config = dict(
    text_encoder_fused_qkv=False,
    cond_dropout=0.2,
    upsampling='transposed_conv',
    lr=0.0032,
)
Rows from block 10 of the denoiser, named by matrix and row number. Each number is 500 + 40 x the weight over its row's rms, rounded and kept within 0 to 999. All counts start at 0. Numbers have three digits each. After the name is the row's rms in percent of the matrix's.
# convs0: first 3x3 conv (model.decb.0.0.convs.0.weight, 192x384x3x3), inputs 234-242, a 3x3 kernel for each
convs0.3 078:570372396772518456488397412531510502475522523498487563561610477519548506471488527541502412516454385549536471486505433504514460492448503442507485474490468583586518501536505471537473538572460461468559450471562435411451545496491483515547539457509
convs0.4 124:584486623506392525472337518519471551492407509529416470300528475371565393500737503458502478453530521488467471520524527540464504540509459510556511463558514434524506517371560549385565494360513464524591442533633385457474511415447518405422611564539
convs0.5 084:620341448559354429619502487558529495466387430568563617505491514531524589588488509494462470515501447519514486513511450548426469549483601435507513450514519529588571511583538431487417520568477467538590480450527508464475487478484533474470599562564
convs0.6 101:506469495434424482474521622518513500480476491480550560490543519510530504474455532526542532501493534469472508502520535491522510515545547475502449396447433510573531506435441475436404571573512485575522503575604426491554450480516503518491584531480
convs0.7 077:611626496588548447550602498529509471490437407533442466519353429541424565512449544468399444471404428513450474514509449482457445462472483489494470509508499571549497500593600433497519444424435494415487437382516545440454516467440501482477510485504
convs0.8 108:548548501465495486575550534396471473480501488554571596603483546672568590469408495527554579567540516520491482516489496473486546452544571484449498459446495534536552519561474461571480444534475431468479385444438471490517525502496586575550474414403
convs0.9 217:393394368410413371405412366455469460461472459453459443413434408389429409399430415428445436438444436437443428475491475480493479456471458445438435465453457449442448436442439433441441400405402418408407430419425425403406445476461454493485435450443
convs0.10 056:568511476515475371558649590589583520485458430450472508560529418472448450387364525564559529565468506488438462495486462515493462548527544441432449444410457588544431439554509348468429538576479504494482567558578555384461553517511556552504487458412
convs0.11 066:577566579389397393416438503516526528518469440534501517515438466595451432677536487466426511462442481533398441558539529473419480477490486506538492520523485408483475457424421484441342476545454468485510465528600436383486480482466459430368630552545
convs0.12 049:624387528434153307602471518594509524586481446519502524477481447429497458435523534517465506497449440458495552506483471489441461544505505475512445343439481455486485434433495349439487471461449549529616554530627519354433455443430481482455545523446
convs0.13 067:547642496348553432426505540502534552446516485473464562595475498644486515671470459500497566531435515557470507520489471462476504431520531533406509547438518554549570462584544359506490382456524474488515532507540543392502548561515545528469562469449
convs0.14 067:540563513433536489409400462531547472464458380521479401516502513506497550581521531502482423518490437557481413529441413492385449458430520465509517571538515515577589451581519398515439413510488543457486597450555559418471481521504431462457554569536
convs0.15 057:457467534301451448420596525522505447431448397455558551545557489544577533510561550448446501458398416426394378559513507495415460467466544501484490501423480562491523433532524323480468380454439559495577499469486562460480524548448545537394569584468
convs0.16 064:599617564389619475548611519524535566407451416505523569542482449570476529484396459521496556531449495512442430519525479503435470468485554495426387493409439548560533402538512376535462468535489461462539468471554519412525439456456614574540512487446
convs0.17 047:674499499397232359650542523558560532575457445517547545527424442534427459568459578556511507557490516486438463520513527501460474555506524430414440400470518536522520455549527370468423486480425583613638603545579548398443410416450510411400572523483
convs0.18 078:601479526463382428506458463526462461533452460528504524405479479429473471491489485454442431448413442482440472559540544514456480541478536532515528491484539531520571454457462409413380428421415447421480452420436534468461434425393438450398586576470
convs0.19 094:512562514514632524381418462571501500496517529471404455486595468393485417547677568525473490441385421480446454521467465555511472442461454532488453562438389526528424461459455425458506480418477533517530567513568527443497547535509404486490565571581
convs0.20 070:656540459680469390605406378523524502497480460560516479453462414482527451473492422494483487520522462583598509483471433489469449526489529568462542504409514535501540458472505431495532467519568506427461512451515503428440499436369478534501482487423
convs0.21 067:700642609513384401600511450478456432521394362526524553344467534357520521478557483486440431458447387514476488477463500466455489522499518538534479491537467537539535496476507528494545492467467571399515490408558444402467484454514470473478459492540
convs0.22 053:595418498464398401526446480532486462483423427556538597524520535474482492457431461600530565572455471500442476532465464483433489559545594509494468395388450500508512428469441372456393515542494531517556517484553552425530488470499495482479546453438
convs0.23 063:601542525525443427497401414452475404521440384564532527452512584459493543476420431507468429532475433536448465512503519463469498531506536520522550469486539542546590502497461488486426499540470474428543492445569521448526500465430466459434576533477
convs0.24 086:425564537511613570456505454386471506400538487513494464615359459735497572663458480475480538542480490600527524563543494481478465435441462542482516559468529543527562462574549458591526375445394501490516441477436536538524426431366498602601572567498
convs0.25 112:579587482433476475480456524449521501493519460513518454504419456617496489479450541494571591542574555558481531550582539461488489478530486544517502435478499448505492556449390548503466544544491469542527422549526393514490442433408527506513603545507
convs0.26 085:438555599407476568394331487509456427467390354544464387428476481467515599458591629472498549479505494493494460588544498460439526438436548568567454514554393463524478512473431550497437448458473521550489472435547406407464487456524490428514448458540
convs0.27 077:439537599369536610576600509451406443409396408536521461401456542434479572456525559501495501481432457523492466498502495492496513468503501587536433569493389581509477525509520538517541536477495569487469419334417454449449470472539464508534397477589
convs0.28 055:495418486455396615424395507524496490437390461497446494502373519511394527565477574587591635561500606527507530538529523540510514570538552472456420471460391570545501452481468430430430510481505530612627540495502466381466487411459496483502509481474
convs0.29 060:406450474392344498491473630384419430427445518419498539420443561429499497560563470534514542547531569515552565497499540492505536534485492486448497507542490437519522474542563440447471426416473428510507539530465601601513458470541456451483482509473
convs0.30 100:686598434500393389554426412475513478479444386480406418492397433583554537583476440551560562555542487584548497494483435480449393474442479512477530465488531483521531518548567486523600441443524563492509489421401549458413440479459483490454519481478
convs0.31 050:491413407466454419417500435428425412408436405492510483430473473462521515479583538551525556569484478510454477547529498474482492485480486501522471402459408433463497483425464434442450475481483518490582522482466498513454412422424467551572478511510
convs0.32 076:485447502417415464436461504474428425458422449501479539417488503431491515456523553495478470459422444452419464542509517475467509497491528570530537540488511558521534475440434449426412491458450435426481426405435465451470449447442461480464552569525
convs0.33 252:438430400457458418446451413479494483482495483470477466463482455451482461459484464410417409417415409416418410472489471479487473461471460447438432457447444447438441481496495484502498466479476412404391423406397426400391464490479473501496453471458
convs0.34 079:535429511395493584537533487547512522425460521410453471532436335630545445540520434514553656592528573565530485521532491531439461490490514521545474463489482422468465515529519438587519478533489435476505391428398457509416523471433528523555550532518
convs0.35 048:463457522383285458438406595479461498449421474464478476523462512549502534604561594500566600514477583546473499563539532508476511506476498462491453459507458575547524537493490461431416477441414472583593450482488510497435505422433508460475559519498
convs0.36 111:531588489690644443417419419496492469482506529485445382497484495411407398570598561556505540461485559447442518511485531458556559458466383476457478593495436451468483523504487549439430501444472490485477575592550519521513539560566352435437399442437
convs0.37 049:608406556401161348628511456465477443496434442494553502415463510430501523499584575578536521539542568529565572508508511482482489570528493541538494439506480534496540535478512436403458445395479550552571548509544506501434438427433481487456510568562
convs0.38 099:648431499510204523564454524515504516482361460432464533397575481481619551526510519503540451519510449531576507506574516548511442556407503499549473461588433566600536582498545499496584530529467513533574471427451396422408461434460540445504532466547
convs0.39 094:453462490468364373529537527456558530400412411392520529409564405460641546451593539525536508506558506470566508520469451487449460545507539461505534478505525565535534513579608488446471487417441489549567429539475448544434431487458544526468455546514
convs0.40 089:412509468622536385608473519447493419477498428554526500485448539465465514567546496557556506532515516489517525506445502527535601486540520484512504520509425435481470574564510517420352464403409414561428496559404648597499473488546497486523485500514
convs0.41 235:544479385564492391564503385532515458543526454552480417444468451491512471489518457505467434524498441495482453551541509564569481541522423530456446568471479552476481426402454422394469399388452524493433527516393505497399507552529543558515481490462
convs0.42 105:446446427573549469455467531483515465467570523504487528507444431543553494574585498464499543525511543515549566518494450522554517418418501481438556482432541554547540445521529439527529391381431445521507450501394573598483512497408563572545477416386
convs0.43 048:463562534292218370502509589405455472409396401430428462452501511481544523487590517500508581531501566503470514570523551448462450477453456512421455533512465453472460506512512440386458369343401490497567493500501483517508423411468460424460498536580
convs0.44 072:532485446516549427580488403540509491434484408424425394521441374541445471480506570514509574535499516604521502522483421505441412427480483533564494495472500522473527501564548444546534469498468449459506424456492350416414475425432493467458494521572
convs0.45 076:464518404766678384539473472448469405450523499521492382529472506527456497447494498495542576493530589478480547533489525474498575440507443442501521541448496514498552593560487563473387475425429426500522411498475529647557539489469432440472466516472
convs0.46 109:411425454460476512478566636502488460391411453440536594478521428509576535529563480507467561503543548527579534531521437481450466499483545469443488522514524548565551410532632408461552420486608445470520485512517526529479452535473495472390496512467
convs0.47 059:360399539575588571309319422447433436434470512486466406376469498429490474553623531490527548467468525515497497504495513514530559477465423561558509602488398525509549527456550510429513414396523473528501430478447475530454560472422429465492481508524
convs0.48 060:528544527395424486361442440503587549501491475418421487544522394539569533542508545487513578559560584550545570453466441462452427464447504490498484541528522465517473530514507454514508564571549413539499416516425433489472454475568479488533458414467
convs0.49 091:548449529540378442532353322488444405525494450578508429431428491422489475452554473531554468534544440482558484500458426464443489462451481559598544484537519374436477530471491473466526454443514534457467590475506605491461451408437425476563464476463
convs0.50 060:501554432404533454452465500466550483439509399525551475574541605545496625553410554538560493538550532569579544485488503437498486475536505496521557537512537502527506601637486565548394553577489464577497492520492466515480362413484442467483456457504
convs0.51 041:338436543317397514307413432380439424406453435487510457435539527435547532466620561444479419461469463483487427512497483423451481427437460534571586505571545434482461569551562461481466461468461479488434500485452505523493465441536462439540480470484
convs0.52 045:569499537308338422365260315449483478520496412558568522477458558467464527552511553533553550523520531537483485494482495449488542520545546586598581457482501475489507516495398489506462512573569534555527492458497462458460485442482499455437525462458
convs0.53 066:386454549315434493394452478489466417467473488521508497485486550487491498607588484509499552448437493458493498474435503527515563386430474551593473562551414446511436579558523500488501458439490566522447516432398475530435520507562420416520412397536
convs0.54 058:557585406307420446533437476494598513482503494523635572546521568560508575562477555571570549545572596517546549460511526471538518535572545547500458482503422446474458573511420491473472529522570510710451594636444544554501421478553494486524465429466
convs0.55 100:334286364611529472454568531518466434433511577476545636589644498491553489563519473535496474471466445475510526447463453493512480475438453455523540559505473525515481453522623511507579553576558532498545444459465494520496525551506420486426523500486
convs0.56 070:317399609557618540430426404455439470469578576513545440491527489487489415507572481500565542511556547523536510486498486472465529394438450556637515594519472450403409577515510600526510472458419559464428445499490434561512531463476415429525440476515
convs0.57 064:435582546317336510473355543511528457458391383507475509473485539538494544507533456489502575491539583489498479527487464448413476514533570614602555528513482410438414550520463515439453486509601501529407486489456448493453524478515548476477410427512
convs0.58 051:351490534551538434364331360441478481437528521498463400658535505567509536433473567486490516489500486497483519523486449447476501390436442488549571564484536511436461601569468490485446443468430506451413475505479550580529505474514329415562357356456
convs0.59 081:338351593391456633501495448496440462462428495590553499475525515473493540501541441513485460512532484574602543482471451527432483531466493493559526578575507529487552492551654451480569449444553553477461504363446542485492505476518432442456430533536
convs0.60 101:514565549373459472506480452511550517496511487472505446612521454583547477454607531541563565559525517458440435536502470467450504446527514526530465522506493497448430584561467495500396548454387538526479438527436489564456542501542514491507387450444
convs0.61 073:438502474577524558582593547456502516533542588567543592596566529614587507486485381520535513553554553545597588476461452494477474486480493472469501518533520481480428527556548517514547506484509526561521550546443624653585514527549549568597442447452
convs0.62 067:347544550326599500320505460405494444445533464504598506376529540419529517518628458496525484498499503502516551467511518426501542477503496580522511578530452467456464494502543443453498422479593499556473548533474546563450422456493462454542467467495
convs0.63 091:401404452595585486501545495518408419467465507578550514464588545335492408352634500521511483452447486470487544473446473519527511462488453550579503562481488581533507533442573480413597501447575482384472517491558528594554584508497464486481456488480
convs0.64 108:453439594294391533537582517443449496453429473517559571521577468544629539450592476506489542527543476505538540559540489473436486407432536583508486593551510556524533508539498480539522438423445599526476433381392489569538481504554474428472413454537
convs0.65 064:340521611344338609492502691441448450510460501544562575458473499565504532468484475451500558504539609498523586484484494472485538518503487422481457436555482460487466514474561500455548528508538489528480455502521497569540526509585585487497396405462
convs0.66 225:387393374403409380398402371448456446451459450444453446474496473466494476466488470439445435442443438438438432454470453453467459438455445447444446452453461446447453442452450446460459416431430412398393425406405420386388466491473477504489453469453
convs0.67 177:422501508457518537361420464491527552497524567434471524425435405406410405429440419477504479492493489406435426433473485441482500418454472548541502553554528486507474540524520561547558504502518416377414450405436415401452517547499548557544486522513
convs0.68 056:386425467197376450327440542462494536481490429502597621600609515512514544483520590511513544514489492496501554530533512468468500464487527545540529529533453517564482448498456441499410529576507556585515523515484473497481432479591483453464498455514
convs0.69 054:444438396369421314454452315450478415474482437522564504592640525511563531476579571525514481511467454458434452511493485427490479461504486552504599560475492458398386561537457478440371543527454568571502534500472523542501479544575383419426427415420
convs0.70 115:444498503507551542396455498492486489482518498477484455486429397511482439531483407417459487423469508500534520486512479465460430461431438530593623476535578385433460497499566534524594483508550531540536473523539499584518510500470470445436546464420
convs0.71 065:325411461620642499401443434496475451422462485490535512499487473442503516557630593532510560420493533492541553447456438431467481417467490489553523633547436518479468565567635595501509522502501470464479496491518373452508519504528424467493379450497
convs0.72 137:499442461600391393550446460560449464590484515539494523381537518363509431546653481517500446455548501512550521528469490567468477499427423468531519520591515508507495455421534582476607512456538602552592593484602489469451491447437513453418544545564
convs0.73 058:600475552460554590460583511454466501455521566492605560453428406552524554562415542499481466494492531540560563446549514519538520522497519392480460497527497587559486527579578554608543569572447578566559454496530413462573476474542500447523444406569
convs0.74 041:578516518334392427440398489494487487471474435533527521545540528515456543492396470515531483513489460517488511514521531488449464524457469422408421463494507511495468477494464439474449489477435553577590565517577543531517417442550419390424525495502
convs0.75 049:444456527518587332557626443507477520512580578519642546545508456568461415517425412518497502511507507554530541470496531499546560459534509506446500520473522571518466588587549522517449462452446526541514516502554533514593494480478454420419525515522
convs0.76 098:435453548526485625498470554540457420579454445575487497519482549655572643408350514488523438544527547541551622496525469526457483497487500458522387495592499594579514587483486587539509533477463497524483350400451407464527499417482608506625506420509
convs0.77 118:480556496539505595434401485519498421504499512545531455490524475504508412592577432532545500524546484521543461469487470482511466497448431498534495553579493473536516481458610538469607508481525515550447562559540521530539493509445457498454584583439
convs0.78 171:389404433303344401398429466449428421433439444477492482480498469520534502514506477456444450450448448486465472473468442469478467478479481500539514509536503479486463422438459425454469453488493408369392376333384429391437465471465497522512466498473
convs0.79 065:504421525532343524523428478478495468559524543521583485455513443470578394518543374494607527561574521520528486507461525529525559554523519442511527470505476450444453581460481512434491510465453465582472496579473600622455545471500511514527492494415
convs0.80 052:445465465609431357558513492445458451545558571484540558460525478423473400380429362552540503517495438485529571445465531498549562474519497453461547480507523490491448521530538463480538446450434483529514455520554512554541549497509450427489431445480
convs0.81 063:486511647407604613323508422431473569448525567482581538573542519594536493609412474495543485481465531555553531415555545491518535480433491460470439525555511614586520484497545495565473499516406483584530474540504474484539449450529519471480528388460
convs0.82 089:547579550416407498501325393513546495569491414568512434522425491594516607548487552538570540609602565536556550499481465490472496563556548456452393507552504483492472494518459492494456559511512546651522600584515559483478423456547512481534434435434
convs0.83 081:579465595496145347408435531498513538550485511483487461401581505390552459413574476448522505432496433419477487550508540500496481520456479485558451439541453408453359588404502484346545493394417482469589503638615531545460460467519423451464492531515
convs0.84 049:317479363389319317451653678489475488457450511417524638566542492523478535399393479494444554506449564520502589527493541493516492493533520478420431530544526542589436503573561463452489506466410517458565543577583612511544498470526474452498425465532
convs0.85 091:435467416699531365590351508481484456539574629596542527557515578520490511417468486506533512503538549437543613512459506509554601498554438444466476453433499438510474553487458518411434539437457468574489528580565589656589556525505435445532467430384
convs0.86 072:403394334622669449459514488520480498454527529555583550535545522510490488450394402514533548525534509550550556424401412472517482466521476448462470492446441474529488459426457482442475546585596493467534489549583483587582530536508459527486487489448
convs0.87 117:575428486555254478640409419522452494517357520578448566437461496482517466516540453495475482505490469503521518491441446576460475567499499497526542409533545472502503505476616456429657485411529502524549498472541497535535516446491548456453545500511
convs0.88 078:291511504495685600454552455489431386535514463612553524615497564559472601514413471531483468545504480524544549484456419466482512462497539489466403636584457566574508448535511510535454562535456495516448462447481568518562502543554472479496482453493
convs0.89 069:517538481426465462328462499476509545533539488440497421503547446489596533475579670485517488492500498488532542512545488491514456451454460467433466496521527603572482478481533528497547543423377619614511515574537482450542411476541514484506508489487
convs0.90 051:409388461582571377474492344525486435480509545524597571514489535525464477552464486560543495499481480482487491471481524475545565519555515474490545487403500492419456569505453487392373514501509543531557540561576514530568542526470427504485470488424
convs0.91 049:412358453347250319605441390500509481530509480584610564535488572494472512485481485538517524532535502489531518507455493502499557547544528468498495352472504473490509522509434392411395490452439533612599568569566590553455445448434444441461462481482
convs0.92 109:561518445516443466532650532510483507501452489472532605535532410494490450514538496524490542507529527537554502450506463494496430555515512491473567511544593534508505446596680445499579483495506398495507437474521471516501521523502546443348526541512
convs0.93 131:497573577464737507383522405526463510511591500518555397436544449387451475501525563492485497437455465521474469467505492444494486416449445575515498638487463538489469517500496576581555496530499574460484469456533425425507479504490414493510474550577
convs0.94 202:438511495505569524438483441483493466514506479461449442507504442497529437462493385434431431486489490461482466454468450451468463464482468434426443402404421414398396514508494525531523508515519398395409500513504459492496468529513520562539484500463
convs0.95 067:559398486517388505607492449490491445516495408532570546402581526416593508347468392480527512529522477481528504465462463510437487564499555414500521429537545435421471505494546453479514499481437475495490533534522532584564453461581553496509408481516
convs0.96 131:407503386530717389483659332459515445426591522471534465471588490418526465432551469548507484521483413513501502465482421442561457405510421605450579633376486541403482490527556484504547459463506579471446511566454533634542505589478396579534431548534
convs0.97 064:341513516420496550241392556451506490443465471384371364472487485415465478448561551467496521451464468416423402543535525471503479464445421476538516564600512405479417469486542440423490403398458473455389562606511500521467553563589485472495478462425
convs0.98 047:368444567409434629386460592344417443449444482452476494450388530430419568433411575487552493511527501479500520514551549503543544542523511476538520486578489489545505458463480501483479480500452531586456487499427514516485518491654591498556514446532
convs0.99 055:334428499358445461348436404361441419383467429434466410451512572440519544400546563523517466484449386458401334507493483440463490442480451529546575515506534434446483463462466434490509420455468571478449545524458509552491552558543504581572518527520
convs0.100 049:216331537561475481542469475429425450437496511473447424474491541472496527475479478401458414465474405539522455482472469478477507457471425478617606538570551431482467545500492536455488441423408485409444382447451525582493566493479500506598534585641
convs0.101 116:502522400502574335444532327530525509516542484449486421419453404394452432472557549494484521460456446485492448471519466461521417412466367550538587534481526440421460538494457576538499531498420571543539520559518455504438553612557499564526516559562
convs0.102 066:448390441502348416601440386542486453604549487473499427500467446445480458468552553564558476545526424500542444515487416523512426495467428496608511459535467482498422497457473479505556474426442603558481573517471579489373458514496485575541511541528
convs0.103 157:484523531628597494514488457417453518402472523552541473518531542466494520453565530513544583429496477477507524525494503472513574444495430478489498467454437526570606518472470550503487447374383439438453404477468547694596503511560445500545448488505
convs0.104 077:485444491269273423518514557508562582509490488423497540562509446587525474502448487529556510562536506547538524481528526522512459556555489435517503383551567434468461523543532467531546488509492463579462477548445462486424475517537573511487572516518
convs0.105 055:454443427438416531482527611472493506477430470415420533473588543456519586339413564488498485467465416502501525512531487502502454486511463487557557463572470495586469526449477513449505495457434464465473420487450476522546494533631593536620548540662
convs0.106 065:496500599422415551319335461406465480466458451489482474429451535410411435480444438507535457522506417501472452511536520450477487515499489576625582454567530367466460422419437450470441470533497505573497541558513536485444470493545556537545640555477
convs0.107 115:482500474285405455659683508525533523561472474497569568468500499524537517480543596530519483557536565497531497460490514509510491544609557540507487495555528540422420505469458514439462592504518579563517526498501459485457466506577587554538395522587
convs0.108 103:532646734250516671314454533445492577443471472436457373462445444473399402517470475466499509469508490565498428507572536494471463484462469574551458609622529505481467465492513474530537414482499545534455489549506403431430504498603461431484470494552
convs0.109 058:542429425425303321527502531540532529602537497472505575479559499447508494502519506515480402493453430540528509488513490482494403537487442524577592491559576483445387465447460487478509469477498499509489498520471522423364494529493604550494604511517
convs0.110 229:556384472523434571513481552511405530472367548499417488542569495562579508547574502526513547528567548478525552469542439495469453504457494548508467529520423532490417473382548440349508390337496516469519521425565491543559515491555559513571522433531
convs0.111 057:295388379488613486509568516519479490479512575448476528546551501505493490420411500590585529554523528489505507409396386459538482466607461450477562537480548533522456487470472484473516509520547439433398492530469467548531622599540580609616502488485
convs0.112 087:517403399571450399436393415497471434523473460525487552515579509400467449469510452570514445508464425510472525492466447492504478515504486562577624461450519420450464418415436433453469507526527474490461558513487604501479576596592562569491596496388
convs0.113 067:508492358618527310510425308475509442548572485513493484502533499440530465483601544520531426512478390519502495488452459431503486500535438484533610460497581413450497533502464478452441512484461488509491567588484588571466518601538502599536582584470
convs0.114 129:457451419344382390626538497530520482567454419537571620449481519537532575481520553527508542556556593452481484500475494518502531579585566472484469458551533475459419453435419515460449582542603548576505584518513515451459482535586613555511372432497
convs0.115 066:357415301700682420499491394511485482443509553449476454528551489475509496445475526536531550494497478476498485457443424456549474401518368451482510532455449473472459506466473539453482547495519526488512545607532473602538539562558451539582409472494
convs0.116 131:431490444559689479411587462492498495487559595442499480523592545448478496406523599545552579511497581494517554446486508489567540442552453502466498568461500544468476582494414538490431522483407439474496493583515468584531579572535490573610440487520
convs0.117 065:668570425593390471439344418505546536562509478425364384503499472467491460495526526511543465524527454530507450514540455511529361554455392462538546488636560434515467508495490504501506457457451513565487649582467540448396519531570505508565559503530
convs0.118 079:576447522340320596381456603478526557459379456407456507473557515484520490430423464505521491511530485499506487525586540524483456545466509429497499482647525458530482453467511467485500457510497547573482580531475438474507504556670554454495544468506
convs0.119 238:457446448458444441462449430473479469473484477462469454496511503479499493478493490460469463465466462464468456490499487498494485476475464458443435465445445450445448471479479473484486456468468435435427439434432443429428465479471479497495443454450
convs0.120 132:546469566523201475605401523543481404610377447568509517469522565409482514418541530537554492506561467441518461518483512516471523581493526477582447437605445397501493566443487580423507527446531505528482601485542560508484502473533493472463492512518
convs0.121 084:593359402729399418580455450516523431518451419505446459470525526381537564446527557554540424516481421529493412486492443525527457551475507451555570507573509518562461558557527580505465527458391524476493545414424573442421499484515456448506490466591
convs0.122 040:452376522552416381632517511536504516471490504523563487490439457497422453477404480499484498491472494555508510480491481482486524491516508504510498528473509596530546547578579570590558471516488520469475461397491448452460554464390447379401457453536
convs0.123 068:567493428697616445388479390472469504482516552494510448441481491361451429521585540518456489437457516531492441460501497496562491493468418484484518605526482497480524460529591493501562439478529535397487601450489481364380561566492338406390403393437
convs0.124 071:575370413657401480700483455450419476489424498571521580385616529420683570322582418507490462517529436547578517471461422536487481557533507495485523448540554574639649535509629534522648517489548478435477439364423487470479545475512611553551511491526
convs0.125 073:570506477370387364730553394534496469566542465525546513547432471546467463536533544579555554585509490513464441490443480479491540493577554596542535435430542492452531522494414439538506510528504572517512534471519494446448441460421509581540508564528
convs0.126 073:525559473492606544514579559444486506495526537520534645568414436578487483575458433508487531511468582513495623461448459538491568537578590462444491459485493492493487431525539396495487468492529424509447459511450568516522543526601612561540469434405
convs0.127 045:606539455511467290657563454491524501428490456500567580564581509500506541440478545533474458491455388496449468512482508446485500474544525454491517446463528518496534553581492521527419563576453562500579484453521439436510433488501458494471549562567
convs0.128 067:553596445512487365389403481491558475480490510468513558453522674478465565661593462502462507461490472496445464548484531510537584517548541531525550496493437439487521500486360531474402471502525488501519544512505471432403550547540503456450546503524
convs0.129 155:415401444570642500446487428508407452552646597533590484553544448564502481508480615543553560511477499518516518471534507502545537393468444508513451552449444591553529551460407631658538542580465571546552430484474371460506517461402512577595512490528
convs0.130 087:613581551459437498715536397485453473566442434580583514472432547521495564514480571504551474540570516549509503461426459499453536519572567531562454463537481526469576539486449574508519554517502591531533534429495433452489449407496566513528470543546
convs0.131 051:505382560441237459487365458477486463482464475513544559559538568508534493520560500552503474482461432525473407525524541493519552555526550476489511465530504542530558536533448520518460459519485512550516519469465458370380608484497555438482524465499
convs0.132 165:468499529382415496385372470426396406438422440457466478476455473494465496452428461451490491480517528454468465494473486467477513472492498509538531480520504472482472419417434440450452400400412460415414463428436414397428456424427493470467457453450
convs0.133 095:637480440688440455668438393484471455484437444563482499455444442482526491503525472504506445502456420522524462468443420544500487559511542484562584395470546525554562541562572456520586454466495486469470486396441547497444530453434559543546498445437
convs0.134 090:544563355663540330573436411513517433522542435605467420619311483656405574466363533480487528550511491596483463567487440486477493453549513517534519465424540464504502540538378497524426472541513519474465492446514589478434519451393483515587521480482
convs0.135 095:590379439596337477512523582495514532443478455530586493486525425394481447559567542500547537502571471543541423498515477490523459566464512426524538508585512543548552457559596545535552530544497488516487555521489540516404468464454458436331544510467
convs0.136 063:439309483443367393412459535501484504456521550442517540559590523525534497504486606530491438486430428520476477530571529509532493481471467468485436478535479595586471520524511522516494520458375575564567488517529400367428516487486495445532543494567
convs0.137 062:521404470615380421620490441495465560479537580518526552529571438461502375558521503543517453518482419568542483439495494487570486520509475540496534484462543609590596511545581479510670467517506510478528441465533450379423517435352448451467574566544
convs0.138 049:426438530457472289476503473522527537405486514444486525591580442541512498544543590460456492429436474500495554519523502463470453455478453442486525563464523593497473530627550498491411521474387559534598400474521366344410510522481402370387474496576
convs0.139 049:508460392497464370540445524491499505386438429511487528400489472298457459513644531477479465480474445507491509497490471478502480509515484488555567526568552473525544500528609439413486468433495497464499560499557530433369528517548427379392503507507
convs0.140 139:555478494601495398665485375412436554461550584559537528546448426609558462593546404521500531565511505541484465485438483535464563532567486486448524429436604472473589508536584455497554484449524524497522507559493583574476530441487584582581541531424
convs0.141 085:521578442577425349708556558484530500540529488615562537541584509427456377429557435537509509523532483490459509527473541472512536496548439472468515495509515433504431498501468526419431575473448457524442534556498642604499507534558470457412522527445
convs0.142 049:441421529411367482489548656503506484394424466514552635470471569537471555523389532420468571461391467483423470496499507510494521534538537546555499422476453563585600475516539455478529495506586484535496441489458442381431552456369627528512544516508
convs0.143 183:403392362440441387448481432456477461455478460449468449467499478446493479448487471446454449453456454443448443466490469463477469443452450441428435454443452447441446468492474473509486457486462409401401430409413436403405452492487455502500430451446
convs0.144 081:555412447506354437662499427485468456555483529531511551530444368501513369451602452523461470520470445523555506505492471534503517517537534523523532482472522493402425493534537411492553429395466563433409591441443574526495645573569555561567433474476
convs0.145 229:403467442490519479443489455434506482435509504474545530585629571589623582483553495455520492437507465444524487396408402439485475469496489480504500511539529470523528483507488462512506398453459343438414412480434461517474531573551548588582421494476
convs0.146 062:406338470410352354565492458521498436503507487525544551514465476487497518551610526468452524483482436515543505490453465519506543491507529528510518492434451476428428490549518436491535416425464550446436452413425488544475576544514512514507479506575
convs0.147 051:396391482295290379441432477522472460537481489497496503505493467469529491570667579495493507479481506505520516513488490508491522539527516483500465511530509518516486467488505384389425387330361538532473530478429546490447517483486497472454503509494
convs0.148 072:538488456444413445457436449542525483531513530468462491505465378509526444525582516482471504508510484504575516515491418535482470521489556530509501442501523402410404426517507340485564403446509502481434576508455468412378545515470543546616508491470
convs0.149 054:453469528280357457457413502543518483544481494541522480539511471604568542593669595452485590453458544520500491524519508531510530524543544527511490495460437480451450592502479491444422511472471496545455483518477440502459603550557571473482490523578
convs0.150 218:435433410460467444464489485477501493480497487502515498448412458421399423423387392517538532477492495479482490428451479447471489474482484504521515497519521475507510425462438411458435439496458448470477493507494494510505490515539452486505453475497
convs0.151 063:308428526232390515296465566484504464522487503482456432485469473473466480500580567473472507486490563460533489520512522507475512489510518521539467576575484472449399493512530418437456411372438474496362478505405525460459549516548516473517443472508
convs0.152 074:523567563297390432343456547441517530519497479446499518496525492462493467559590580473485498480478488462468503535541542472507496504515474499495498521511493442429436465444511447406449469441473457519404575605495537484484493552639513482463491433408
convs0.153 051:530442411500489371475465447512501470538531514562579580544554519492509465602605547501495460481485466516504490502500521506542534529564503508504540472446487490483485499483461431393415475454472509566484556534494540533467525509485515510465595572508
convs0.154 064:521692552449538405448499417499552537519588509492493399437421437466420452584582512453467526453498516530550513498504522460509485470487431531459437626522468437428423514547618490483592375349466468422439547539493554522486450499456427501492416492508
convs0.155 064:481534466552668506587550387461473477519590535557539400614535413597552519516595579544528486545539481577542482488479444486516518481521430458455505560489528507471492545591547547598526507483410545498368465461388568533473550576570479560552453512501
convs0.156 093:576504534593502451469460400474496540513520450500494348407501354408541426547663521497532407522558407597562397490504460496470413497444406442506497529567574470470521519523686572559661462461481543458474512513497508493392484481479471495465552576526
convs0.157 096:430428394529525427452509442494488477484490479500480425501512474465479452421411395498541539487525511495521517430447425483481423459460417433441450446430430388382381492496537496502548488511528485519495549605553503580543524548573463514544412435449
convs0.158 065:537502563442505463407433356527513487529552464519512434552485462535539512462534606541554515541515459514502451519518495468486496456494497519506473454411440391360375481466403455508464469505440566494459502485476492462466488475487512609664545533519
convs0.159 198:423514478348368400356354377498537537495509568475501564471541473483558472501600500429460499433477487470519488460485487523543561535558552435491490450526542480498536466416427487446504473423449468459563425456568429490543516561481488562497429559514
convs0.160 077:415603616490566513398430408448533549542617511529528428589492489638540500641583498501557506536568466599505408538492518479483521435496477501529464518531484404434468493511457559596512457520433566538496399483453456488460504466468481546588601634611
convs0.161 062:485583526528605546337481577546529481546510488480489456458524440440528501541646565433435462406475535488540554522511501486524518509512497474486485518513457450465427472511577435418489414420527365470374497553514531533498535562572537499498498507481
convs0.162 089:403504555448536546431555555433423467495485487513537522504501427476491444446479423406403442426445460500563571490503486477488478527507507462520521485537513380404378488493534460453478469457431474511478523556560558599600540558598539514529491467486